config = dict(
    train_examples=42238,
    targets=['finding'],
    label_smoothing=0.05,
    residual_init='zero_last',
)
Rows from block 3, named by matrix and row number. Rows with one number belong to one neuron. Each number is 500 + 40 x the weight over the matrix's rms, rounded and kept within 0 to 999. All counts start at 0. Numbers have three digits each.
# u: gMLP up (value half) (model.blocks.3.mixer.u.weight, 384x192), inputs 64-127
# v: gMLP up (gate half) (model.blocks.3.mixer.v.weight, 384x192), inputs 64-127
# out: gMLP down (model.blocks.3.mixer.out.weight, 192x384, transposed), outputs 64-127
u.310:463488516520509504519500506592567535521468523520421531516444481454456488503519469473526535484475579462516443556458444562521497482421446526448463521513475518573586540483501502463405494510449512
v.310:514551405515481496456487507506546455489484533434504569549522517409462465399511478562505546595457424477460489531463473493498512516576489519522511563560493422529572515535536505512536409426433414
out.310:480402415477513435585576546500513476489531473460490465556512578466485491456595511551444448527402450468522534531552462466424425420498478514461509541539481541501524502482525516563541477437403476
u.311:546501483481450566394488483520552451463484521430429491497534442516506419516537532480523492431567492529538493478487535546549505558420502586455502470482497495555446515466498517535521441451526429
v.311:528450418534556452489500541558518442507494556408482473562496472410541460477528481566452507454504487542431483541471499506571417598486529519503539474585492494569540474550552518507473455382433453
out.311:484511501465536467512455519602425578569501509495516468534494606496477545546489589476491494504402534494474509580498429495453525552463417479515458448561528523536527531519493502436453534518511489
u.312:437520463418517470439528486553560471556445583407566550502535499455477529473378482514512513483437490478510503538431479571521437543415460639485503507560390432540507526519590543520547497481447455
v.312:483563525479461508459505451491485482545495475530476438449559559472499404489461553445592546514556457437497557541553465471570512501589523510491599571463527492601442526448512562477459528521497542
out.312:547503517524452413570504544405463459384550507494495496484513387495554525529482514498462396453517494511531517381454612408499508491531535429500468457505482457415461457501443464529467537458536477
u.313:502458506542522493498482482547496543489505554508470479477579489484519493512520481509545547515482498512495477505493500500528492522472472494495490546524485514525563500522480504503490509486484480
v.313:485520510533538493501541450505495519523533512509490473505536541481532501521522466489535496514511459492519513540517484494564467484504477494484496529464509453499500518468500511504478483498493494
out.313:507507519508512505519496492486487499489513515512491502511489471523501537524521467500477519520482502482513493531536475515512473478509496500486468497489506455523499507483502514493482499504495480
u.314:448475478492523486526451487526521529465542656402505504527533498465497412498492507478512466488524498473465500511374450525476532551473445511520463507528409511580496480530503478463502522525496547
v.314:454586532539456520513586477464482457472512434534534493513421439520463542474472538472494472483526542581554531483555547536526461455473571460498478492458530478476442512469514505500434518534515553
out.314:644437492427606440560530497475367544535505398539528492498499500554418609553605441474417469535402532515480561469544613401472504478495480400439544476525540569372550503586478480446477541454531418
u.315:472524513496506516502488495522512508481505560455513514523508581447519495485484518498526425467488485496467532535467429477496476493498486542501475451515465465528524480538527504515494487478447512
v.315:503503550526497538467518464565526535483482469504464488523495489418518491480530571493558531519481476451480478579495488481482522573472476498503480516526495536558519537478426523510463456478452524
out.315:506491481485492551476486499473515493476509492478513478474493468516490472530537505518510498457539464511512479456510519512513462525502520474480511495500494543531494508489510547516509487509521463
u.316:468544447462520505470490526538505492530485532436467546499517479446554467480469466571540484489517497516507489529475489518559449452522478516550489510521516442468517537491507485550469458420455474
v.316:501465553558485459471491485522481482481489550456391550480419408588489467478475475539499573522537484516567379467488547594537508514467463594549509553497506475512556545456501457475592414478535410
out.316:435449462504534503556492546464457508464488490493579555422394459502491644472375440474505533541538521544515443587449457564448575381477472617590404571474502495454473434474509384436557545551480588
u.317:419508546413439494508469457577519508544475560343464601514455489446500491413444563556528433504473488476487375562438444548480520524439429614611486497529508460514560592579446492486470406446474455
v.317:423558562515576484489530433555462503540577503527434454514536599540511503517472387487490508467527428401469499602543472480582475553538469574558459522472538414561499561467422546512483467520506514
out.317:516501511458461492560490488519522428472539495426573474570512470555507616496556451484435461437518571560538518417483541483613439497491526494449486457510434565486473447521528539513419496524479551
u.318:512477494524444504473474439553474439364473601402422570472446487552472411413479447534459590492607398518583349514486494621491517502520451703474546585500519386561519565544536492506574345470485369
v.318:512517522478482496503483462502445496475527511528399492511453418574528419545493490454484491430564501480513508483530558519519530450564464511477524520423573436513470574452443413488511522517545483
out.318:467499494474487543442412422506357528542536484533447488481438485603550404574527615445527419467545549509549570494560524514492628541549458436544518496323595511486460607555415447499495512476616451
u.319:400539504527517507424510529520510496608450502498504508439493439525528467485408531497536559526510517482589451518508473532517526533486540556525497491470505442482486511444531520490537498496526520
v.319:514491459537497497496566526456503443479432506460525557586464490482452520413519481571474525569466486582524516474521514534551411442518527507532530541536537450475503505596603521504525396409480384
out.319:515523467443502524533488500534490488505490473471526516568502532488472488468542454491475533500449461536482518533542479507530499460509472516484494529504514482547525512446564477504515462493455491
u.320:495487450468529514441478474545501476511584583449474510522557487543530481485474454576524563510522454458523483532474494521526465541508471551529508503511512483527549533477497508513536430422483398
v.320:468514536569544512481535512543484469444510527460425555511470450433486481429486481568505505506554459473505448545489448561503489463547490599527504493511523493477535512579451535536536403452484481
out.320:503476480486513492480571512492478478515515464471518507470502485505499537455529492490475508499525508563529500506459493513472489459495488515519494496472544540480475491504500447482520465488502488
u.321:453477496538535487465486476505506470510492572439476463454556523505465419454467444507508553558539496499502439500456486560516528530500481553513503506509472523589540526526486491471515477529516496
v.321:500543509466525506486493437515505529569514519493473463472571533494591377569516527480576478466545503463512510487506485510553476489547506473511509545459523435510478546479435461507454505486511490
out.321:495517543492546482484527484484478536514504478515464493460506469525506476512514471505514494514501512467498528557478492552519501543497447560473503489484488469537529524482450478483455502527514514
u.322:488477507424484479493486520544491477503501532474511535458532450519454473484446512542509525518516499518486445503500472571481494512449496533566529504531504478514508506559520543497509504493487503
v.322:541547441463542488487459456582469517469550506487433592517505501469495477463491471498532526486504445470510514583521434545556512480531423589490507512471551395528520595526493475495491474463488460
out.322:463480435540525526484478425500392486489552506506522514476491527538485522524551450499474522490507515537558485519568524523515500510558428565513427514425553465523509561555455465468473488504576494
u.323:501487479544520489474541451534501549479545533516420474492530469514526520556524441501523516485533492486538453502471574541542454528479473502460507492478489509544533494458476502511484507542506500
v.323:546574557534450551527546450438542456462422483541482511631445490525482558462430505489471581608452541547521516443523494460542503456491532476490521528469491450453449516494592541460436396522544471
out.323:493520507508485471537500506473512476457494480506528506505490459506491557498487482486455506522477582545485498457504499499523501478499506509463516533517482527491502513518540523487457494512510511
u.325:496486485499485550470463440467543436433431568435508582516427527507479454379435553503518462555524486551502459465524508615539511495519538542489532519503502443499502516512552514489497419464531392
v.325:472556528544529517510487441507501512513558544509444490527572499468534489530528453501543535555513468409504466531484431468520492508534465492552482519479497462520535505469445468498468483526507539
out.325:481505513497503538458520496497484469522468491495502463515486463566496493534551459535449554456454495494528533579512501505468483550499498465486537462451532526564470520474544529492541493497533507
u.326:474534478548467521517465512456538383440506584447537474561546559484480424480540531469452529505493556480525436490431453511470520519493533536520453427566389531552477427458564495458506513543516538
v.326:461530532536505513501548491523458510522522474493468489476453488515493511473514440483504545507513489493545431550541524534517492441537444475527463610453614486508509626475448447488488437511485504
out.326:522459549402504470546405492539517530534446526561467527552510442555527505571469549525476526543393500420492575434506472483479549581529492538432526460509513439425603461547456504532576553462558356
u.327:459499522476503520488491491520542487528469562460480551482492466485513426510486514520518489505532514506475465502448484549496494499491486526535503505509482478507498517515477491508470478494484481
v.327:533481463498508480509482525498562480480463535471510530527471508488505441487526517501491484491502522529486510487455488500491504521479498539482493484523476506483501476504495486498509499492506454
out.327:502481486552502482513468514481468457452492476506585467471500541494488529447518533473445466532485517496508542470501510443474551563514511505477479472527471556468486439510538486471518566569522557
u.328:472542541456522545487537478502549476507467535449513600484446401514518497464504532493537469483513556481488437534475492553523443514466473455509469487513499468515465515415466482524452452495513486
v.328:538456509429513496521488546519517580441543487528502529517427434496510518572531519451495491396491569578503502485514477505522533519503514459462536455479514558555510491490439548518428538516512534
out.328:497474498464517471458559514514535600464488446585557536486478554497528575530456486483563476476481529492546592443520487540499539447465498622465518490449555533449551493585483565516552573562474558
u.329:483488574540490511485515423553531530497523551501487432440494476485495477455447503499551540519558472510506442543468479567538508491474477586486521585445480499533495528550468538454487468522476526
v.329:549496433478525529495486524464580462484495507487536489530547550482534433452548533528511526574492470493494536468479502472475516553549518445479523475531493498467509474487506512509527456460509415
out.329:520477477521497509485500521477582496489520486509508481510512515498480472481526511519518500543486500510504494447467539509503522517479516505503506492523484509472516495480517511480501488487514472
u.330:513477451462541543517514486506527462487525582381494549572532470527551443462547439564501466479526476516434506503407478478508483495512523461507498487522477475538516474481525471530487410459451501
v.330:445548551501517534475554458581501508537497475509482450499552552458516519489508479513537468525503512420424494580483463487544459522441500508510432521547514534498520548521519524494472457497430557
out.330:524465493559465482452417475520553548497456549482452499554498411459529504555465564479552552462508542537462447458448507520568435543494475547538492516504458456499543504488534535543511473495499450
u.331:498518515484503523486507489512511507517519508501475509456505464519542464527493482506531469490520519484453487481487512526503494511484485514472491499497481484473502545499499456506483502523516511
v.331:500494496490482550494453491496507484535509530491512474489493517509516422527497568504504523525511508507519499477506499512504509576482495457488515486481493480495493516475457502496485491500526463
out.331:492471489487495511523491488494473471518503484491509485502464487512480463536506511482478507476537535538521517471517494498504501501509506517501493497498498513497481502502498478459491508501512507
u.332:530532453508546458433536434561583524448507589428470490568442465456510383384583515567485535486505457479536423560487478612491506563546437643443518485517472431604571553474443497619487430415443358
v.332:593433502537510451512538550498618561435389455540499456564487475463470376460565541482443509530485531474527554450490462459415595570443544566468544433537435598531503451536413598489505522517521501
out.332:459437541461526427531487577403605584480456475500498546343445512518527506495436530500460478475524490483520568472405519459430638555482522599565523488525365473443444436517492526481439530485587490
u.333:523519546526425526426451448581503487419562508458436493506539474450520442442504546505541586467547454505566458494491478605573517538455470620456502554465511506549521569545459518463533405472496454
v.333:500443444537542470500454504479459491489530537471490514490523437521561499520494506528476506470523481564540481495508499523505486518531466542456505462488537455441524486551497453500530496479535459
out.333:500490487467517494505447484440393534530527512486554492450502546493500542521491507489493452490515465519531520516501465478448552463542472517587486465440570506437481513593456446501544530491539490
u.334:454460498525528491501471514525503508516528520467494493484496488528571480549480500546489481493483486524546492486449529505517507567506518512525502456519481508489520507473512498475475513482505484
v.334:535497477523537496485526502474562490490468528504475510521500503475568437484493538502531443510526500488493526482473515491537477521506506466501513482493489481420486478473502490528513484488526437
out.334:510513539505483499457499501471541464510515513499513476498485514514526471504513548497489464537466513511509517493493516516476460520503526489474497448507514457470508529527490518498498506503543442
u.335:486534444536505513427443479538491505518542492534482509482474488443536509455450529527557515533512464471483449528533544523575471599547508497501548489522564497510555562494502535540451476448474503
v.335:499448507448495459521473509509478498474531516406488535479478453542526507515501527584480521453522526519512454466420507550477511545441458571566467466552471544531522498476425446465504483500532457
out.335:531494511506510439548453485502494500494484580483497470535496501472518475516496507509460461476449475474477487496452503474506580549516476482531424496513413502521510496529521464465535554514542493
u.336:469506453480524509439523474507550477536500518445502529476525443464533426430523520526543506455540465460511460469492491554566470546563503523493526492489503518538495510482472502569477451445482481
v.336:534435522461520575444479561479557527500488492503469496473536466453490428432529538534552465556563463481438527455503452497485556562513542453467558452526513563517484483497394556555527463469520509
out.336:493510527421435585458502471409595460434519442547554499518494504520454495500492465568542471594625502488468561484576444486438557517534643446438562424508562589512459467505453635479519488489494565
u.337:534471552476493470482488540559529530546561519467478542474448424541560484505441568523489580499485529579582533483495489538511481613441486575389519420517486490513533528418460502533490448439528440
v.337:522490490405517463499462514546496623427579500524517546463455486447525512582486540460577440403502530605512552528525458485508524481535451512451540457436548489485487530608441519539418565485523518
out.337:513422503431567477554505493460428693429591479623550548454520579411540607513496469437588426461549470524563572539566437481536622405517420552434489456456557537442537492600407485548536621568532627
u.338:500501497526493514457500485520527480500505516485494513473517489482515458475485515504518517505506486513530484494479522521516499531497495524488502494514479486485514537513519508505497490482506491
v.338:518589589573397568567547444390525395464450398584555404625517536558403503444474514436392603613543561522528560401576473459431643458463655561455544489477466542508365406502608619421475491565588589
out.338:500507509500492526498485498476514480506496486502497500503499459503496504506490507503476512505511535510504506473507492499509511516494520503499502480498494503483490490504507505494505500510555503
u.339:547489443437556489440547478485525442491468545440436561547583497514560449520541506512533505451506438435517490514471463512531441506565518514524506495537510443508452491491542477561581457454467431
v.339:521445413527572467464495544518490430517512552421469469517517468471594452459541484556468500474516501507454465549456527497535467621520500541517520444570478534542495473501504507521488454442474520
out.339:444534549459492578523469470566462535548549490493513501477497477515466567478470474511558478544487516474481483524568405514533589560486447548482437460490537534510519534509437494457501500545507505
u.340:485531558553501526487480473531504512543524524496406482537541460513539465487454483592490566579516427468474414474458485499508519527508471520591515540514510483521538541461469465523522422494485458
v.340:501485512424485528424536520472596464479442486484516516496432524538439477412521543569534478584511503530496512435485566533501520551489555500496530475563494559457513495483471525567562447442507380
out.340:497517502407479568438510494479608412505423479489490540458516540501467464413457547565557474533501496500495491471474531546498540506494559533465506514557498530459492510447472533531571462494525394
u.341:528541497539466565510456490491511478466535583497448475501577526522544412545551459466514551463525473445523454480457470485522527533475482504449476455494390467529481471461553500468481519562534559
v.341:479500502511518530457512491540475518532508455512490538511517495493482531456471456508528547555465481499491499526536493502509508462508491485523474549479563521484534589518495503507509437447455498
out.341:496489524488532464560467519514528537619489560547506564481433567464562517594457524522486515552417580457529593420527485455519521456511492473451519591465539502311533542553387470452538541429549436
u.342:448520514494473515463484503538516490513523493470514533522525461485536475494497517553543542498513490488510466468473494562533486560472510545502527538539486531548492537486476507544517430447438484
v.342:452479503535495521501472518522460516550520546463488498427467429487518523533475512531497471478512499527512424509488501504482499473523438470545478510481540487463537545576454442486530493500508487
out.342:511438490490509485589473513524438526534546590494528491520473576510484477509512443451451479518494529539459469482484548517431529429476404488556405494457472528495541487518487427435499575545473517
u.343:462479523510562466507522488526513466508492529485482531498479505490552444511516501498510464466533476475517469541467465531511463492495526524515479492546494420546489465460487496558501509473482498
v.343:437493504519503476503488483528478528566500581471477536422470445528519495523502522509520503493511458493492395547439496498500506549515431479582470531503486472530520519539463454496527491512489513
out.343:491491510425495553508468513599398549545550546492525497483484496557506510467454435449487487464489448499456440519483543528483505476515425473536423541482503535540482528504482477443516520523434488
u.344:538424502459520521413483539510554530480428462497477555537426458463537486523478522517536463500527482530458540472513517499487507536512573484471580474539504536536520480481535552573506432358438489
v.344:467495523512489458504523516515536520562468592482501489463458482452508462549462562487499509460504507441463471527445474546487465505453498520504507516520438435540472482465552487489484545549477509
out.344:364464465558510529535477487480430500451575474503528563380512473538423538442582471564516487563520471448547513548473436497475570544529461519485513484506585521487521465503437463480554452475526495
u.345:482515474456535473467483495531530508522525524451507528450492502444532479461465502519536521490495498478483462474503462591510483520492480544483527506540504475517527542513489519530492473466513481
v.345:505450531369545452481513603540549636518472507518509510417337457423577537615480601444559387331461546606505541560497470485516435471502499411472565464489530511533500497528444536556395558448427515
out.345:441370601488632388551601606484491745372502477770527495416361497371630575597479461408561421445506522531540569655571461448540585418500465501448557493505542517490582428565428555452461673562417668
u.346:414536511475538500468472475518550499546532521461522548475513521458550491508473524466549488475479468506493447482510491561573451536529494525489511524493505462532489505486525506554456457441458495
v.346:544468556482464511493541494464604482469468463525543412538555487540427381459580531506490480508574487438407548446497441477428582549456613544446582444500451579591430423518477620495562504495527521
out.346:502495532482472581401505493447554465467498466508530489513478474513501433481532530521516448543585509463486528507492484485422535561492576462476539433481518556487478508560463607475546499497511524
u.347:499509568547464526463475470508546479483494523500437527571462451460544426473483554520552507564540502518537500484494473565523483542431536521528510469488508453513526518493462528539543456424491447
v.347:472461436502472489509457529530491542534459527471486564471501517473500502511525519545518452498459451513494445519469538491499489517504432466530491524517510480479591533570497445498556524490447473
out.347:491458485462528466509482542575434580594498534469539508414494561528522523490444475492478452465450490534520464546442560520428454492511437490488476512536493513505515500512493466509494532482457458
u.348:547486505463554448462546470496552519550470553479479497469502449516547495538487535480527450472506505478512508490449499507524453590468527523531518445537468469530461473467471524543481503483540454
v.348:517471501446561466492515518513523537554457558465467517415475468448524489519450557499518492481496477473484500514454496526508477576462468545519507505531482430536487504506489504529490496473517416
out.348:488519447467449469427466540425547426472552451464503499477424454481443485517500530561460558543527481536581581460545502512473534499529588518462569480475529530503488553515459557508506464478573431
u.349:467561484470496475505475436524504490547507588482469505469504426507476475522438487470496573543500553488514444547452496575499500487462424542487469552477432412532468553542508470462451519544553501
v.349:493489505505582465490549539528495520490494509502464475521512559455516521489507455497486456481467458437472517562494479501496436516470495544481484468565494466500511467516520530543546501491433467
out.349:539451500546542483498456533511412522488535476520493541517561478497459468503572482521457432413516409516469454533504488454467482512539502428551514508514553543571545493448492497540565507441391511
u.350:522461518534516528450473465521509548510530561497441475466609501486500513487512469517562566509531489481477461506486458541538500482429469543448521528481487484567555510496532498515552488475498488
v.350:509560482528466494521521504478525479506478514509501518515461505433495507520475494476494537559459526536563534496487459490496472433467496494511488532488477422431486538515561499475458512513512489
out.350:497516500518496463531530480476487496471514480522512503497491417507484553534477487474496509520492519495522509502541484520529499456507494538493463571478466497509486502517533537470459502524531545
u.351:525462424541558476492505502594495546517551570471430495531541468479497504486530424533503548515482471484475487539455495487502503507468458522477513561511454517570583504518541515489549458455439457
v.351:547440491527553480543495504490476529492528584504454483574473557491575464501616459463474483516494498467478521485520479480511500435556442457423546523453506483499523489472481457504525509510520490
out.351:462518518446423448513450471443496408393503555529528482451462406558424550520535487488483463495513534477495462453559556588447557493508501479500473547522473464541467529557490557496454538461528474
u.352:474511522526544531477482455567501501475519538497408542526437473563528449487519452495516531476502472429512439565499463502475545506539452519547466506493521479528514559517420506499486418470462486
v.352:528488460533562504510512525475537525484538512503502480561570560407572495530550489525518469524490480497488515497500428460487478475566513452515517474527500502468514481536508518519499473470463479
out.352:502491496532506475498492518476529512479499501504488495525495524477505523489495500509488503516500498509515485498523484508533523508498511540494495497515513475502515491471503515494500476492523474
u.353:442564535562526517457521498511614505502453519481455544523457438438491476462507482511555483508503497475506485577406448493521499526527496501515492531542443479558524512507499527523423459490444528
v.353:474554466497478451444501440571500456558475526469458548533515464438506500508450555499525498531473490473457447553486506517588407586505486526595513459532541444540503548561523530517487454470429519
out.353:558500451490510499490520511510479516450467522514485519513516437504526536459468502432470518444482473552509470498471523476544508448488467505499454567492466501477455494476535517531488483477468448
u.354:460539544580533507502503465524495613533557516524472496475581493484509527559535453487558526524499495447505459524478477497489502466508406499510445533459488490523534513466398464524510531554529547
v.354:542468523483458536482528494489515462479435479479501503492447497523467503463528503524483445462533528551488519445508558517520466444498550475486515524487510504456483497536482496535514465426515454
out.354:461500489459466467577491505486536537532462549493484530534488487493526478529481509467505532549461569569519559438485549430466527410518471413502452540466518456471510521591543453494538502479503506
u.355:514497513493505507495513494514506495522515524475514525441510466506562448490488484496515514473516507497500455478467523538521485535497502520458513490534460491448502516521521478510479508522536506
v.355:489575579553437601526485451395532389498504474545546407577598536576436426486518513477466537602571507453509565407540462442468609509535608505495558483452452523473371435479545588454541489567600551
out.355:508483493520498540517463489478503464496508496498505491469500460509494465518523505507477512497563542529516503487486503489486485519500524473493512469499484538488479482514510501485487515508533510
u.356:476531505523480556459474475549523483529508575461371511495527428540480351371518485563542561534536405421561382511486441605548541548523463514516575553519545512553529558514451516521553413516491440
v.356:534506522449483603429498522490585470504471468504458536465507364460471485460529527533572493571545508494429489432494502508528542521484556449481555498544505569483494498481436547584520435439501528
out.356:464555589486488622436565463465588417514509403460522558483466492488499463490479475571580470551622429518475529539546472542571449468550653467463578511469607479512453513480437547498457373427453509
u.357:564540473481439535444415471475580414495511521511536444558544527519486406541495542450480544511510569462470495448506492476515519631516577481509562397490434510563441471514589598430472537536560556
v.357:434483484526508479516536495525444500453564509476511521486490492517508536468536428521504508462518498526539471513523533604499485446507389535515429571455572488495530568512459418477508502516496500
out.357:547499512478501530476518550534578529542461527522405516459514479437500461443447508555562553499489537418501503402518385465577472409539543596383508563483558417431609462475482484541526466497530431
u.358:400519512469469497446459484595480561489614476513524520457506379519509509534370536539529533518577527605545490511520536572573493619471514536575552477451565531513534605576403580490440501484541527
v.358:528529385473463530521513524470555431449426497435529620568468463501446519446475469563456454516411537567549576443480554502505446454481554518543461451549457455436496494521588491522511480435494408
out.358:510462478483495509545474537392566445432392438441452570545502415510455548475446527521381442451413547617515516425464575524440478429445493531463511500482577453482491502513533434517548462455564410
u.359:484532532575541519513513495608510539482543493518439490539514507457508521505527440492526562451460486448510479568491474494537466537497441521493462532532481530544546537467496533532430462475443524
v.359:508523482471500538475468481497529471510497518473466546483496493515504473472485484499519518576527490488485505484491510512543463503531519455486508517491505444471495529452491467515482425493513446
out.359:454465459457538507500507537466497478515445488466535478424446451488506541484496457492461403565522545503465448496514540447550467478542490421549511502460517564468531466532480515504518501493457520
u.360:595534448484489507480519502502528459485517544451510487550590524452538459480569504530502514478524497507509511491488472500540436496495510507457520476514507472471489493487525530532513453450507429
v.360:556465466545581493469485505500557509492507532491502473512544522438582447506554525507515472480531465486444500523456500471508479593488516448488519452544476482479515466495478523552511475447498469
out.360:448513529495498531489454465486521472505509501504531474513468521519491485521500502496512487559491491493501487592505487517483492542506519450518497479495496503525526498530494534468451523529502527
u.361:447571503513467514509462468550591507587410483506421567522485453437482480485474575472550502620490542446465431541435517528483479480466432479535441548500456430529554587439465459514472468492476495
v.361:511546443448526494434551520492557430523461496469472546532524438504490469443465479547490504517495472508430509497495505502536427505520538489485532514541505449528472495501554525592505413400420479
out.361:495492476520506414490620515522463458472520521455539470515534554484552446392503417495477405529528412524478427530525477492503434431558537534474514474485504486518472475540537490495439467498452462
u.362:487558494470487509472488506527535497537528502484496543525547467471530506461388521529537563541496481514497521507513468510573470551489488538518520508525503473496482541483523559533461436459490481
v.362:523529512462495501462527539475596468493467503494487547495434445485466499479440520503509476576516523533499513466471551523550463537494533485487534489517481490452466497466524536540504474472511436
out.362:503488514467497542487490470488541486525450482500517529531515495503526517509466518524517474540518556521492528464516523513507487491499556530485499503489506497462480502512503507485504504481551483
u.363:564519451529480536504471426491524406417503491504456488505600560495458443409515457531500532519536472460452499410507499536527565492467537581421489530503506459457479544460520461509466426480560385
v.363:520462430460567498453509561505505575509507490514558514481511536448531535573521497473509426414492530532489537524515485473504450454533505438482532460490519513508513473515476527548475534462454534
out.363:519528489484397533469529452513568450556454447431542475557547396534446496510495501551447577555493480511524457453462587563370382526530531458540498558471491541472460521524575475479618432478531433
u.364:498464482454531566454427456497525532555515574469502520483515534516614455543534511533590479595514528456451467453465486509549474548556503457505524464488502501437550513496465465508530494498540438
v.364:552509472517509484498510508565512517516524590467493475541591551423515481477528452524523520502508501438438460548469393478531437519502464524494512483559482502519547490532523551501493473498455509
out.364:469508510549494497516455484474401520581478487475502547424500569459575526494418521450480483473524552588493475493540487458577462425511480534469542459461573434411484498564517482465437484508576530
u.365:515452422504508517433499507470529490497505475501540524506519523469559485457512500571518477519507426555557522493531527475517465528523551459490560494471547514449533477522505552540525453342487425
v.365:476507485470484395497533498514492519556480496504549510428483461530469496543470509477501497475500540500521525462500553615502476501447482601473472492470499500477487492501516489520512556540555488
out.365:590460544532504531517450581485481471430493524453524494561533505462466499365531429560469448478544431472460525491456473449511522548486549418486488464608448587507489447506482484492539506509459527
u.366:486476489522506525459508474496561455479517562392509495483528521462463436449521500600518500511526498526515460485395471545477489482452504527511496498520443485516542493520490487491508439445489430
v.366:472534492510553512482508410510490527518529491512484499469611549483556481520547487503563488493517446490493493551520482493549456497548488476558508575486532458524507524489516476518493486480455510
out.366:483513477527525514496503471490530507503515503473464497508524525497528479545520462513509556475499490471470459543489501558501444477516492499510474536459505454535543534485478481498501476494500473
u.367:486527482511554468531523492495504509564519568467437524537544475518505486523525434506482557551494532488537465471459462520501511456518415551546470484501473466467511555494484434485499482529522517
v.367:506501514548524540495472474506487543511554510504462474507577548470560495508533486505534520473512422465509509538503433469522514537535473491525505488490510472528498506479436517495511476507496523
out.367:503495537529481497523477515455493461498492497494488504544478435514467501513484488501477487511531507477492507488502497520463514496492504505480502487524505504529486486473524484506555484487494561
u.368:460507478555502510467511461545521495514510486495474497410566525498511481512482505552572518497532495471529495509472519536533479527466513525513456461515509507472519505469470496516489496512516491
v.368:473532485504488490469485493584509496522538510472445526488526461450512499523433503528493509453478496489458436553479459520543432547454459545534474492545501458532526581542522516489448468476432511
out.368:492542544513527537487495484485477532542479466544524473493516484520557527515505496483497470490530507456517513509500451475582510503517534508487508516461556514474481458524485479475519499534554487
u.369:479546448470457532422489444524564498468512517467492501468487413460457474460442557502559584460527478532530476496513437584596520519480494606497542556451491464553451561584533579480512421451509464
v.369:487493562534488568482434487490553505506505502519487442551539534506471476513535526489508507503539494467412485514508412453514527566479540437498559479498483538562490461482492573475439478496496525
out.369:508486533479484556469451511502546484448517464502522492510513422514496461498508558515507491503544465492478494501511479505495518584476532464507506457494495538542483491507458563479518499492505539
u.370:499516516514486490519483440568521542517529551493458486488490466503481468506485508486534555530493495432481458527462473545469538521481463520484502534490443462555511541497476507472495507536513485
v.370:513472500504584467524535474494483518440533531495490496525508536500568497505539442507513469476519431472502505541498482506533416460559489496513497529506509463489510470472493487534529485487455475
out.370:506494506540512558483483496487451493466493513498519528507479515466495520489516482486499500473517447483542476636502491507541454464506499485487512501488513488500505478540527515536511510502476509
u.371:603507545507485564492509440552509557435595510489481531530543456468532513489559479601533548569548456442532468478465466541504497517443469586493512462486507512455530544496393526511490437481547440
v.371:507518511477503499482467444494512537531524519504512496498577479464532473527505539478569506531538507447428501475501438482536497486475489480520509520470489483488491504506466515496455510504510514
out.371:492518502510513511486482497484503502537505483508486511471475459521497467529508477479492505509526557453505503480527514513529491512491502510484494471468492460511490496462482500499455510524549531
u.372:506497497509476554451482485543518535479567504471455526485502481495551486463509525523552557531530503481509476495469479530500538559468468551498506485500498533532523552486421495481491447486517475
v.372:495566596580403573550553449385506383484443376603572410565490512599362461429480502465391591611584551491549565403606490491387672486452656601458565432460482560514358387479544633437545491582606609
out.372:499516511502492536481508494480503466504504479507504499492508446507495496501497488501494510502576533493504505464531497513505499503496527512482501483483506510490486494504498520498494502515562528
u.373:484502465496542523432473503489527500530496532461489487443503536482565430511473533518524486472503442540534450505493553497583481518571507457523513535477510474482483508524506521527519467442480450
v.373:538486505515507517465460490467589481485512514492515431507561505486537431526526533505512474488526475489460506483467493478516504597506543470477546443521462517510474458472528540513526497477526486
out.373:503481508502498530474496495476512468481505501498519475498490511509485435498526513506480478518533492504515497525486507504471499557496516475495501460512487535498494498509494528487498514508510524
u.374:451508546477560574498477475534477511568517520449457534445514496494542502520478476532558471564531499457442453534488494511523493498501454462490482494499516460478504566433433448505469428473502490
v.374:477463458463570526483457507511513554491471494460494571487452567465573484490518512536529421456475421499484517618454499481473527467526473467527512570482491424551545512536466469523507467398434452
out.374:483442487505490498530453519511533522473508531493488507464517529462491496493504486509507524506488492540482507524460528465462535498482467490496554549507494514511521464524487533517541492456449533
u.375:531493423502575474492493453533486462473530534464459571504526468507552431520506471495502500495570489474529483528469469560512476548548503536508514476524510445506494497510501494518487473480522483
v.375:483492463498501465523486480543478522526508512485472558468481417528514514521478508504511497451497522505509464524485529531494500483467433536540447479489518456464528528510452444501507526490516495
out.375:500453472480512519529480525529422510492528494502538519494505477532495561503461483427475491514490479523478475547506540507415519457540433543532419499462526501503476535502437448460533546509493522